A small image flow-matching model, trained from scratch.
Data: trained on microscope photos of single blood and bone marrow cells, 194171 training examples, 6.9 epochs.
Rows from block 7 of a small image flow-matching model, named by matrix and row number. Rows with one number within an expert belong to one neuron, the router's apart. Each number is 500 + 25 x the weight over its row's rms, rounded and kept within 0 to 999. All counts start at 0. Numbers have three digits each.
Before each expert's rows are labels from the 100 images, of 14976 (inputs lightly noised), where the router gives the expert most weight on average: "responds to" is what is common among them. Only what is clearly more common there than usual is listed. The data: microscope photos of single blood and bone marrow cells. In brackets: how many of the 100.
# router: slot weights (model.blocks.7.mlp.router.weight, 32x192, trained with AdamW), inputs 96-191
# up: expert up (model.blocks.7.mlp.up, 16x96x192), inputs 96-191
# down: expert down (model.blocks.7.mlp.down, 16x192x96, transposed), outputs 96-191

# expert 3
responds to: cell type: promyelocyte (29)
router.6:507486533480497490480479508506493483521494466514479516487486486507509474500490476501528546504487488483493540503490489508495520516479504459496499496546517501511473451539508528532524532509512525478507518485493477458505434525475464547504522514514511498548469499520462459529468508513534533499
router.7:500514498485485453476435549509499483516504482519500489493477480506531476480466502533522517481477512503523542505485496471503499500506528445479485505541531520496513454509505494524538497491546530474491521498490509505501458497490455523464490501501496451514458505511487449539482509538555542521
up.3:498461446507461488494506492477502548521510482485534499523524504491484477506466478487471474495508531463542523526515515502524536500507497494483508527529434483508466461513479478477504520513534449502525481441472512529493485496463510524527503517495536499512507485545507477484454537488515518467
down.3:483488562462536485497509526511510524504480480474514529532492509495493480510521460467513531532509505504497487501494506520507534474547479474505484470473461515495514558483454513480502488475528514539492507482513529541498483509482479488498512438487484522534496473539504485497491522541486517476
up.4:519493488513489430520497476505527531449487483476485485492504524523519465508550491497519478518490522497439475466507493477492503505517521440489463483535511518538477514511493500440476442476489515494501459467485494478471482513489491507510481491491497529496495500488559464576497496536487540485
down.4:558457507545461468494489512496492529514485535481488513460496498515481484490476507510523515457482499532500520486533463493534500524471491546501449482502534472495506491564501531506534482483497452506496549521483509482510531484521532525576464512504474503519493510501511496508474508524479516502
up.5:494482592512529511493495477498522521512507476528535490497491526508469477513478564495509530505526482504490470559498500468537498492521480475535515532477533488545516499497514503488517508502500464513492556527491450519508483493473493497503519508507452524478473490532534483409513510575493465502
down.5:449499520496511508523489510503476508510454530509500495516479508453454521524489527480488481490502479452463480484471558497509506524467470508500547497479503510538476589489493504502484523492481531460493459503498525543518540509429521502463558497514496532502542514507486433482525512519512495512
up.6:522468439490514507496492474483520551447506482482561491521483466507480525554511496501500493501507552504536490481512487470513474440494497535525460520531497509472520501537512500474486469526499481489511509560498474476510464496498469500448474499483479518519494508464487519478486498513492512503
down.6:504472502509466528534474475495497497506518508480505488530503470468461506483517525486534533495498497508527429480445457488458469466518472481510498475490480511506534475503500528488489492502548454445483527488499523515495515497472468510488526428499495498482487490509453524491487521558470522491

# expert 0
responds to: cell type: lymphocyte (35)
router.0:548538497471560496523506507492485462493466522446504528534499503496533535456476488474494537498473468525554473475520536461479501505498481480495468516484454491465510548487530499493505507493531508532515487474531505460495542519526482528519442507504516487495531501455495510501523506478503496498
router.1:527518496503560494524513504527481444484497510456520526539466496513489508453484484481495530510520492540514451465535516490461503492521506539491477501491468509480494582526485532500476509517518501517550472473491492493505522493533488492533456519498492510504553503504528491481493521520497496466
up.0:476498474532507481492516503482523496488496498491475499496510524467501517507502497507465532521471445489517575480501536512466525453484507526494499502512533508472493511492529511516536507473511508459466527519536522527482494515480491471484458528503506519477530477477519519500411484521541482516
down.0:521537496518465462498487525507491485510476480533501530498491531486501523486512489495519471506459515442497559523503477485542519518525492465506489501504446522473505502515503490524439526506510536510493495501520478485486512482487516503475454511492500553453517523520503514517425484504520509493
up.1:463541568477495484478467550483515520510508514487469488461486510527516498504501518499456477477491507477467525541502492523516516494535524478521468506468555511491494438526519496497501493489514498516498500476504494461485508494472492511434534516454494531514511527560477479587497477449511469538
down.1:527525550465443526490491488497491545527515505494511514507502531479481476513508454489507524471555491508459518501489491544494525527513507497499558488513504526586517529504481481516503491501498466478506483438489511458469501534465425535474555521493515534499476499509512543498499485465475527487
up.2:479473460504585471523540477481498503462472487469510466487514532488510491474474502516470459504505535521503485482481500502507519468461506497482494546508507502520517504499510492470466481506485479530478491508528493514511523483397492505464531475435503535492487468539515549480457480495521499503
down.2:489508525498513537518517535517501512514533474513492496512512500504477515516515500524525494483532450547471489480535445479478503523472517501490498536455498518513503501474508473502517509517475513487525499553497520464486524512443471475471541529521548524476478506453474488465485475529489496479
up.3:533471440497526485478508508495480524496518496507488495555507500567489474504539529524482507459474473492522504484487562492487566508501524507486538527590525512488523471478505518506488483533534523503465534506535446490498495495529524514530514473511540490507498487497549504484494430515497508445
down.3:550524555502528461521506486508459504490492550447497500537495522542509493478476522443514516495504533509510481480517476513498443503463524468495502558539511515522521507470497457536481536512523522499471463531527548480520485518477459517546513507513481483513465512495512503457493449498516477473

# expert 7
responds to: cell type: artefact (28)
router.14:564478468509556503527499488495513471508475516525508506500531484512511516490498496512487527515491452539545480510514517475491501516482484483485500520513467496515543558497501495497463482498533492511457500497524504433519486513508498507483489505460487494476516508514438524515481503494490513511
router.15:557470473485522493511485538480512479518504480492511503515483512516484509500468470498487528511507475519542516549508492467506473483475467495462474551480487526486520566474505466469488468525497484519484529465482508456495511544516470457493519541493494512502489480522435555534487523518498475557
up.3:502500521493435500498499519498535511553491509525477482487491473509474500488498522506473506488488519494496533500506492497508495494476502539500428525507553506478491486517492484524484513514479509500519545506512491487493467469454501494521465458478487498521520484487499487657479485479498493530
down.3:449532515506462501509511484476498469437498465504500470518524505510489494517516518520519511493518497483523467496484494493479520492490498451491625525519521514473528469490503516531468489509514491484503468451514494484500436537534504486463510471517495479544527503540548493542504503475496463456
up.4:511409488504499521475519497508510538532527544489491546505491501476455475486497516509485459508500526503536565506514497508488499462524487464523507480522458454543502487522482518541522521527531507506474476565502520489494542491482531473493516504506516520492505517480503533494462510558497509494
down.4:488595509518566512493505514509503506463511482481501506501487511479482509522524499482495559489514524485540548498501476511476524484469488484502507496498501509544536460493490510509474475497502501468547531457493517481509515566540476491522493506451503513507529515496469507422535479553505474467
up.5:487508493488491508523481470477482403521497547519491497465491496486512487475513525473506470489511498501519539505523500503458515457530535540478472466514502502548496518505496468513517511494480500507501471508471504446493494464493489527419482432493504484539482508547496497515503519551508532457
down.5:504501512532451530462520490492507518487534507539500505471524460467522517505456503504497515502504465495477492457486484492498548470468510465510486520479553494489473470497460496487459439505474517490469498471483457465528508491478534533468499506524498462500499479445515467467473534578510470515
up.6:501451483526506476492506515497521497500473482486471463510513467493510523502511492539488534512484475494444513456479512503505501459512486538504509496548553508421487511516530485498489530490497495536510514524499560499466521472452497497529530501488547465516513517488580473492483488456486492494
down.6:546428542485430484494494476488507477526464485524490511486498506488473504486493543477529469521493558526455488489497502502498475526527498481489543531500504532503513557482524489464487524501521502499472452536502481517473495496508525530493564550515500453484511491565439471561471514492517544499

# expert 14
responds to: cell type: segmented neutrophil (42)
router.28:464511480475444518481506529488476525507484492528472501459506504483506494531458522564510520517489483525516496502524503489485497504523484548454509518509491479494490518451514507470512523508436470484455548498519503501484479513520491470506519487537463459500469494441514474473553538487501512527
router.29:513507525495460487486490526506486488452482474456532488520509481500502521464485511519538493503482478514513533521516504489449501509501531512471466497532501502468503459512549490492457502499506518504513556478503483434475496483497510501526510544495514490496505524439483508442521461495517507511
up.3:537519546494458447528475489538472465540530507539493504511544525538502423512531519500489554536503481525505458461492502498496497517508527503530507534488517499474526532516471448519538483509481521499463509518488500484509524492523447509479489489506458531501469488503490510486518503525522498527
down.3:476492517530553513518516518446529484517513511473508510531506473494464499535494494498503447520501523494475465495503488480455514478529495466534487507521450538508475437504502503490529513517481478532497517535481474504472512470567467519459502522504482524466469478477538458534518494567437503504
up.4:493484443534520556500539523465534508508487509506500502467478502501509522516506504492495498480511517499501476536507532528514500501466490489491498473487464510502477448503509549524519526474512483485490497492462484483446432489477542466477561522518505476542495540473517501490507502516481521506
down.4:564453529461487505494507509566482505485502509504495525481505540482523528473491472474463528462471469526551488485480456525489480479489507501515457489441568501478516475499501515554475499482530544475491485507496527489513479517484495502534547533485568473534523505499457524540519510484520520489
up.5:480493525467482528483480497480527513507495497526481534484478514489493511472502506507515494540512494485505493472535508516493486501492503513492493534524484457529484492536511488482486501475495490543477515531552467525524518506537457516414485499505521466493464551485539540531524523519490507478
down.5:511492458517504508532526494516503515531498521487507535460498509482496521446491465491478483498508492528467511467508512523460506495508503510471485515474529541530475505465483513502525527482500518504440522510480532568481493472520511481475447526495478480481469484513548461474493515550480468477
up.6:539489501536515524487523508524484510515506517512498510540516510482499494495487523500457470527490473475520506494515486495475494491508506475502518516469502539489491508491492499518471533530484486488464503443474466522487479479494531490509491496492548518505489483516490523475502507544497495485
down.6:529541472507510504526495492475479555490494486490494505520491531478508484508529531483527478521491501489497533504527528466535506494492485488503503551485476443459504518520498525491513497527488497491494480467498523539501513528498513481506497485489466543484521508519507549479506492482512512530

# expert 5
responds to: cell type: lymphocyte (47); smear: peripheral blood (39)
router.10:470486509512496501502489530543489539486480488520493477478528542490491472485545529506511502523519551479486510483502477528503512488507530474543536506512542510506462456516483514501525539480528539479559485494465508537502447495507481535519506467505536515562500492505548422480502535455505520489
router.11:455490494533471497511496523539505522471482485489516474500531481498499520489550510493500449480505546493421544451522486518481540500466524475554516509515525509501454457541515509509481524482513526487522482547486516525480504467519514523522520491502532496536524496480539483483490493464466505477
up.3:491433487454539504505491503534493475483508531559497500507478428515537526498503497501547493459478449508472506426528517523483512524457511511512455466466474472501477473496528498512523507532488516495509562513501495469489481496497487474441551512499510422483518507486528487518496484492508483523
down.3:457438531522532516499504495494468479468470529511488473481530499463485527511521506506501539508512475496461498523520498513497488449482491491502526479504560504531523427502494514484467534504464515494483473501482519438501575490469495495382554474520497488475529503480512481512503521460507482477
up.4:450507498507467497519469461527508554511546505495504476461487516481481516506495508502521471492471560466419500476506499504477487493511545512517542497532509560487517499497531502506489500465523537474486484498489531556496513479385493505431464481489520484510504472505560452485499519469533520488
down.4:510499540512581493499481502511524498461494525490509485484521503499541512480534518512541510497530475529510489480497507467488495471486509423502530493477498471433531520498494487495498504536501465494501493515493495556503508488501469455545496494500509488442484474500559540536511508531482505519
up.5:519496478556444461522508494497465482471484527482452475492500513505504513508496508527447525518487456504526508513512509463496448469507491507522497525529530522498513515511500510532504537485514498521504492487508533508548491503558471478519564518556510456479483495534526524445491481497490516490
down.5:500541503471531544493510486494442477510497513500506497547495458491462475490522548520485523515529531510513518471531456475507473494537503535482486493481484515557509485486530494498491511493462539491501500437505490455509525526501486499449527544465500489498520521453529534510490453504478517489
up.6:538511450480488483510509504517528508494478499515491532500493505514512508503476512531499485510495421493522467538489487504500528518488485515482465491486484481504531438490493479470487512474482555500487519448514528500558479505534500470520414519525479502446462504496499558503506517530501447515
down.6:511424537476438491491498498506479552514508492518490485526488506486529511549488454474548488508481471465473491499481512494507492503503475516498456507524496519472478561527522473505480513512485477478444510474479504505495508488415517499514492488478490497485492481516489506466511504524517490525

# expert 15
responds to: cell type: artefact (40)
router.30:424530527476455489518484525500488490513481458525489494469505513486548512504477479495510513527511460484493564485520488499495484524477516483492491533518534514507511449441507489479513514469525525470544528548493485515503463514531482525530498500511513466502476526469531459437526487481505502487
router.31:495539573483535474517494534489469453438538514478530539519508482491512513456520495530519476494510473505523505482493490506469524516482565480510531528530495504472508424491506473515487503505497548503502465515486467469461505482473499483517478517555525520481524521480495525449510484529497518451
up.3:547499490546464468490503504523563520481535503497497512513518522472508524442541557474473478461530451511480538470482509459539498464468516523509517518494482521510507503480510508490487511507547531477487468523475455507464486501470467482466514566524537471501481539534492512512517486492508533508
down.3:506515500478516468516468507507517503508426482498485498498513546483500502452533526550503469493507457521478503524465475509469532486527501499467485481561501480529495453485481521483531524510497530494491549450495496490532514509492502488492455521502492499496479480516515507552523473498496477505
up.4:542535555492511458487474487497454468451486521506501508506476507483472484486448485509509484539491479499502502445520483470501490518488470472486510495521519469532500551506500506531500470517509496479556535464518477513515471483555469476529461503499495518463529513504537545495521489549514501508
down.4:501497532522466472481545475503500517483485551483471538485509527468451499512539512497450493470505503535486501491492493516528513516483510461497462480509520487508512514504523576490482521482476545474508481484510485500483529507557529537466454548507488487488483509477507482467446476460532487506
up.5:509467506518516498518468499513525493501507458550505477487526476483491526537546517490517491512477483479378507472467526491480492515459509476503528495521475479493489542508490532453525473468515520466518461534485491509521444472513479507544522472508522488530479507503511479485506492491485475512
down.5:495482569499531493519490465528494469481532494516505497492507516540533541485510515539497531525520492466458530501505469479508478504511548498503561486486481521539474486449481529509471527502512460483510476504502461443508494524457532519518477475497498491516479516477556471492490528522531441483
up.6:514498420496501492498473488490500491497521501527500506519470516498471497488480467488540492514518507474563544506499468508484488487512502520495472491515508495542537433502505495516507494489498487500518497514509483496533555475516478506486457465448513535486530486475476571602488501540476461503
down.6:516511598515452506524509495494482493532506494499495483497504548472532516532536524513495500489518500488523505483501500457503496497494502471501570491499485503410498559477514508516500496496509437501503494477492514483501511509516501451631518490494494508514525521516541529520503502495494458492

# expert 9
responds to: cell type: artefact (38)
router.18:465482433499479490526478507511527523497480480454503510491514527510471526523505523518476486529506530488499476473485520489516511507488454495504504503481490531511474498438531517475479506531500466507490494513560533506461451510558526425468536513557446481535496493469514441523489530477501483511
router.19:496450469500521472522496557511508453477486497444498494532508474532473559497504522490521486479490492534445492494536523508471555480465490496483491490482480507503477515497549516537449519523483484512473549552489511462470481482499541460473545544521526496518527524485521498472507488507477468503
up.0:484531473475473522463487476524534474507511513506530502498465483488533474473497536508490517498490488497490520559471509500492492517482486499473510469504519515457505482518494480553514566433476482491557486481521476484492513491483491531480466465495474510502496493531507510539492525544500455501
down.0:458513543500491493519500479476519487497495459514514478486494504504512485493483506499522518498470467500426512481504478445500497523456517527503470461507480475482500465509475499486530461468504488492540529513513519490533493530526490506526477506495491487472525502506493507501495525495491511481
up.1:494491394492525483512469512506503528479508504510521523523492535488474454521535522522518510502492501494414510513502536493512500510520504518502548505524451516467507558485464514495495516459486493472489513570496512468504568489513488512488491467482509517477506490498491520468492507505481481457
down.1:467540596487564488501522506522517490487510500482471529510522544500500503492480483503507522479486529469518514502520506511480497501495448553477512544501463514561479421480457487488512507489486450506495515482523494519530520551477487476525530485506490462508497513501494463423517537488499427457
up.2:479463479526622492499501504501505448523514522496505493500493495491511528507505521458514516506484471496453549471535495519515504471489509521504484463503517508477523519509468518502522510475504499522459512553525452532544523531464475518462493511491472531521489508558524462482483529454509512491
down.2:515456491507441471510498509500514473487464511533505497472508493459491569536492465513534488498485492459483518476496499515498499496526464488521571484512549487573486461530476479482480510476491509503462484514483507552501453492495523497397486505492486503489517503470472519496486499443500496505
up.3:507492552540520497473477489504458521488537498507511523484536451525516485554465489529471517455524486497526472525507476529419479481479487555481530532532501495522489538479491479514522460497448518484487496493489471515498543516484530475531501491492460495490488501428503509475503490462503523505
down.3:475500472497527494518528496509464494499515490547462547496514519474443525549552510467500505490517445503499519488500472515481489465548512474522490544538537449460498529485487504532518469516495524507486514522462461510471559484495517528485527524515517490494545545523485499484504475484490496480

# expert 10
responds to: cell type: artefact (31)
router.20:454535540467459514501506520501486514462490505465527526518526492493489532469527520463496470488531529535458507466532522502460526539459534512503503499505504524489487420509532518515495528493488504510512494489479520495481517503465530512436513532500526505552525505479510523511510469538499535495
router.21:522515522518459509479503491541503532520473524458501479487543511545525519490523517479456505525517532495467501471493507475525492507471530512542539476491522528493494441499505504481493534481493494468525455475527526518482521515487532524476534488508477483538491479529500443526481479536495483524
up.0:514474536529606550488485545506531472452517520482511482509483527493510514513466444486467469495490499503506503491511544513542500514475492496495470523531470502525516522519457493502474500474517464495485521505516521503494440492487535467532510513507495514441491495493480516515505487510506488498
down.0:547526502478518523462512508521487449509494514525481507524522545472508499484518453452514470470529495531520516472496472536477515465508496487491455518508550526482465493472493523488484499497481532546514570531495498491496462492581505510510542542515506490494505526512506516523500501560498489503
up.1:491485496529532495509462509493533496461509512461469490525526470511500520527482510527530492476509529482540511467514502513468475479519491507471539454528465526469494499470488494485470466458532469549478541481508534530460506490469517497520515522508520489513502528501505497482499514520493481543
down.1:528541510482517504481523497512517484475509511498491478538488464533523516525468527492463492496515507500509496511526496484517500523511491468498508487485534527479514474474485520478503554472490511532500509503496513516507484497492516534478535560533485483511513486517431465492485513456504480562
up.2:499564529460481509475485499497500489532528480508529515505496523465505504531530516545461472506497505528517473499515470477503490457495527473484534554574486495521543475498486456522525433492497493516488468474492496486495471508528510473509440473498480500508506528473467492483500488504517518497
down.2:500513482545494481534520500519480472535475485479494492471490522513493504543501518483487457494450500486451487536488545477506489502441470494485465465557513490488497494547538505537513538536507470511488471529505525512513507516491519511512505517479507531491499479475505529529466512497508535542
up.3:473560574468453516503507470520529498542490471533499498488507501493535482500507487537507521534512440469496507509502502519508503514524555481504475543530553460534538514489496465518498481495515522513443514483509489494485526525519513544487488464495534466472470509517466501441472515555469497501
down.3:534513464507526531497466522489532462528529505507451485493486504469491507487546479494530531477555478481483485482506459494518480499496542499484523524541556484517501491520490511459508505507480500561491531479490470490484497496476421479478481511510505518514445488543503542478512488510465486509

# expert 13
responds to: smear: peripheral blood (42); cell type: segmented neutrophil (42)
router.26:540497524495541521497538493475513505542558500557480524470507495512462449509493538454509486501507456440511517524514524496530500504533518493488521490474467532485514505463529472514512520513474505514509504543465501490488513464524511514499512505514477513466448469468480541455521538498485518495
router.27:526519497470458503525515514470516560545507529533488534478492499490485475526522508493497482517492528480534493499497481456502502521481483550511508465471469521539518502495513522553520490517446488512462488507465488489512532500521515486459545528530540539490446495479484517450489535523528502522
up.3:500555465521475488484491509520509500536499490534490485507440516489530484505464516503447528519480476452465491497491471484534492519511472489523525521518513551503518530462462481506539483460489491490487457470506475457461505542503529499494526459516497512496494518516489499521485520521524529535
down.3:501435493466479513506493500476508503478522516497510558505514477456493514517500569509500475513525519499466491506496514526466528480485529502462495471535527526503478465518486525474514508501491510514514527484464505491493545513453470529504522513477522512427510545493505441469491501486498458506
up.4:480484536511487446508535452520475570537509493482517481471496501496509507476515506495496534468487527493547501541456503501536479466523516484496508522501509455555495461482498497506486518480502502501489491498476481505493543482420455548550531560479537467508500493534523485510481504489473518454
down.4:492536453463506500508554517523472509453513467497494521491495494501494508491527469536520514489498482531486490550530492516567527511516445493518507518492522500522528526489531468460505518512525529493473445486510518535457516528449507501505513495497489482516500490494467554490510471540494504492
up.5:538492468508527515520474488491438538524536491494509495480506502525487527477476473502500529535492518507517471458529504495479520540515492507514514467469464486459535505533493478494491518496498489528515481555489482521490501508480499509510495507526457475511497508484493512524488488525564464492
down.5:455493509571508486492517499535455519504486522485529494519493518511474477472478529487492481501475504515520485472544467483505487530488466503474564508492524515487504514489500532502497489481524434545507492537457491496530511480494500509491455523510479512518487495488506490484484501536504542460
up.6:502527531498460483489482499475500493493483501500477475523436489541479479486473494512510509520503462476501475464471488499487448514473512489497532499494495509521527424538513504501506473455498525476508499526481491523538554479492498494570526494497456513511444481479468547528460533527522522552
down.6:501542476499489497498478485504548475517518474505471570517517531464501491508522515493539515485521501472489503520544505480518523524503506482534538525502487504458499503491581536485528513500529483522514497579479463510485463532465473464578448472496521501510496506482523503490525530547486488522

# expert 1
responds to: cell type: artefact (30)
router.2:522462488476522508479522476487489517535538546516476532485491519499467474522479508484470489504510490495532529554478461519532481530499480532496503499469485494569531521522477491494547484526467496509447539529484459491516515514488476490476526464490462503484484441547479527501496504503504524506
router.3:540478509478530516475552470486509487516535503489478537481475515493469479515505494466472477488523469468551514527464478509522497503514484540493502492475475520523524476485485481499545474528497505486477502547485465520524531517507494492517520470484450526463492448510472515508505528495493521513
up.0:513460524495562513510488525530528520445518513477504471573520479513488491499522514471480492479491522526512471506506437527487501527541498485500480508492539474484464562513507497516494465508512521503486557532518501499489475482422503482469536502513495507465473512511496506453487495491499545503
down.0:504493479461460504496496504501513501451489517501513517507503502477498502483467481491493461499478523497522505503488450543483482498516465506503507469522495482506473503486543480528532468474509529500507487484486483556508467516596556484546539534486527481479519512542528499437513473487523506475
up.1:484526558457452492463502504490505468495503463464504484509503495472503513478470456518538518529512494514498492467497517494476479502522504528457487481521447514470505537495524507474505508503470502499485523474511548495500488501524500492595467518498499517463486550523463523535497480509491509556
down.1:499510511529533492466504528505493522475513486484518497508475504519512515544526496475452524523507473478518466537497520483469508510452480494535507491498514471505498502499523490546490462519483531480522483497523495478487509508492541475506465488501513514519510503417475458516470508412508484503
up.2:532490443498498479485472501494516513507572486481483479517492489473508485470496468506493525504511507515527493445491489545499505512540501505504484503496437507447500457511437541517532503530512476533520518488518491556500515478497455467513508497491491458518462492521450465498472510505523495519
down.2:499505490502510569513486471519518474485501502471543513507526461501515501545533489521519486489531495503522535485498475522501507504488488510496514506526538498477500560506523471512537464543483482489509508535477463566478513485543503507434482483451491476468481511498537465484504544425497455540
up.3:477484504495502517471525485512501508514468470493562517507482499554490513484473523510517547506519469503447510570494472488549496500500478497478513526491505470522514487521473486489493497530519507488489502521480485452468410490438547441507497490532465512514495522518491465516562514508510515493
down.3:509426502548551509485496532517494481551492486476480496507496503511485492511468494524529462479497510472549523486505505504514494502529499473472387509473498503592489533486503472505514502520489515487487485534491488465521551514534516518522533498502497484553516529510474446501521524454500487519

# expert 6
responds to: cell type: lymphocyte (38)
router.12:538545477509564492529484477489501465547488501500517514514471510476506483507498471467463509482492484504536531541505499475504483470500467489452465471478480518546524532525494496537516474512510506548464545527537482453498525491532473520474475532469526493486462493521483516522496509512510536512
router.13:523518481497509524479496510526507477508494478491528515491518507509535459517462511453484542519539475456522481516496506481516446498539482478461555480520486552503493499468491479448527493511520502510480515530500482489476487534540506530461505512499492495510479509517530480490530512478516547526
up.3:514493582481471490477489499538509533468516517522519479482503501518489505506495490512497498487497526526510479461501510522475463499489472506517481517551540504553501443550496500490489493474479469491484546506499524563495502490453503472462474497516484504508513447498499542466497498494508493495
down.3:524526484529541514522490519508473503489501506520488502492486490505448510531463510473462500526540500514460515515496492467513509474504495517503457503513520486479505498493496497510502489511502516484488519485474467527520516513497510497626522481513509536513522507482532506429473526524514449487
up.4:464579498506498497488503482490524502492500469552489506453499507497519484500508501500528497513501523466515511478515516517511462479547504497510491528502549505506480549527471505498532513455506498474532474529481469544548503474491469543544503506474508496472509530527501476411558478534479520488
down.4:497486510505476508545491510507478520506497499530464487447500514497504497514501539489470531540517496465457508494499491493521522460511474496543608520444512536474510462534493501497466473484495519503495462504475528501457543476522537528492473505514497510457503467482524450474506452522514510515
up.5:504504515541530417507510486507490515500494506526504497446499528448465521519493529536490538505523487502484523447497511488475522514517515533499559476490552496505484497480497469478438505480512522505467496464484498487512512509526476500493508507505516485495519489475496517520514504534475532511
down.5:548514469495511445493492509531485494501497530475491474479492523445483512520504491472489538505536532492479493520528524496507472492537490487511520483522495515484482490468510562512534485497444495476479446486450504480472516448557492530466500505521492506493543519434488481564528492521448498511
up.6:498488454469497512481452518507522535486487525523495503472514485528485465495466497470481498487491498504460493404479511518510494496518511528516547544529523481531559546492479480533524503509502478489505489501510503431481551504516515507486476484467449528481494513466492573489478491499534503496
down.6:482462541507522495500502532505496556524544432461498483479504525539504500526499476517532471494477477459509477465510526475499545571502483474507528496508464514481462464509503482493523542531460486498496524494514508415454491513486534501537464490484534535475533494515550501554501477577482531509

# expert 12
responds to: smear: peripheral blood (100)
router.24:503503506550484512493500481521500519530505466506489497468496490529502477507511532450483507499547521519470465483499499464503509515494515490531516471479493491546468470536489501479472537498511478474528435456469512506466514544556518503498528527513544485525481479519518454464489530554524519510
router.25:495512511527471490526470446499478525519489528513497500502512474509488509479505490440502454468513539530493525498533467486487515494484532513535517477456499463552484482530505517510474491483541504501521461513485491502506565515590478532461506516484507483532521498483499478478473485520520546451
up.3:491550550448429513498504488499519469518530477526497511489457524495533493478501468496530517513467478515502492536478502487502475501560517473478453511520563502501509566478517519513524470490541528484491533473493480487505504473501503520526457490500508492475472516481461522504509501556524516519
down.3:542498404494529505482503514498540484520492509485452499499507518484490493476494449505536513459535455520492500512511489518475496517503522501481499517525498476486483499517497489487513509492509524528481512501482490529486485502454413486433497526502531515513458468553489528433485459509483512515
up.4:457506468522512528542488499518495503495487480494513520528520491483480543474466530476499471451492458513504519487509513463504518462494489499492515487574487478479493493472535474507526553468482547548522501492542469512467497499499532495511485495502512487519505527542500510499542536502493476463
down.4:479534516491516525490489512492468485476494506502519468493482507485500507472530483531480470484484517509515506517503497509503481476497503478515494467557502518517523528492539484551525468477453520526534508482510557523528489480513459489491503481523512510550505481538539493491521555448477553445
up.5:449463487514534523491480504520454496521483524496480501482524463522519500499501492472501464451545549499487510522509503485512487480470517470486502520518481483479492471533471477526533485450527480462497490480500507550520486499538512485472492494498484461516505510460513510493470509512512446513
down.5:462506435509485525511487499471496442483478520508451494463493450533543499506497496497530490494523495511524501546510494489479534513534511524494510504521506505509516487528488517521419502472521484459498503507496474530454511523511462487440457466521532490482466479479478491462495512523493507524
up.6:494519490507513505488483449511535510544508481533462509489496488497530520495482514478487486487489459473525513518545482518516486465466539537496464487513547493492510396504502474521529477469512486501502481463508470452530507514520457502591436521508493497513469517490487525578476493499489467537
down.6:511529529495445513514490498509569470499516486516458528515468544477513483514530511530538505494523531484506469527517479488504490538522545523522533513520493517516501525451510478483504486478515518489498562532510488468483464509515463504493519515524497488530494484517511522580466503480497519493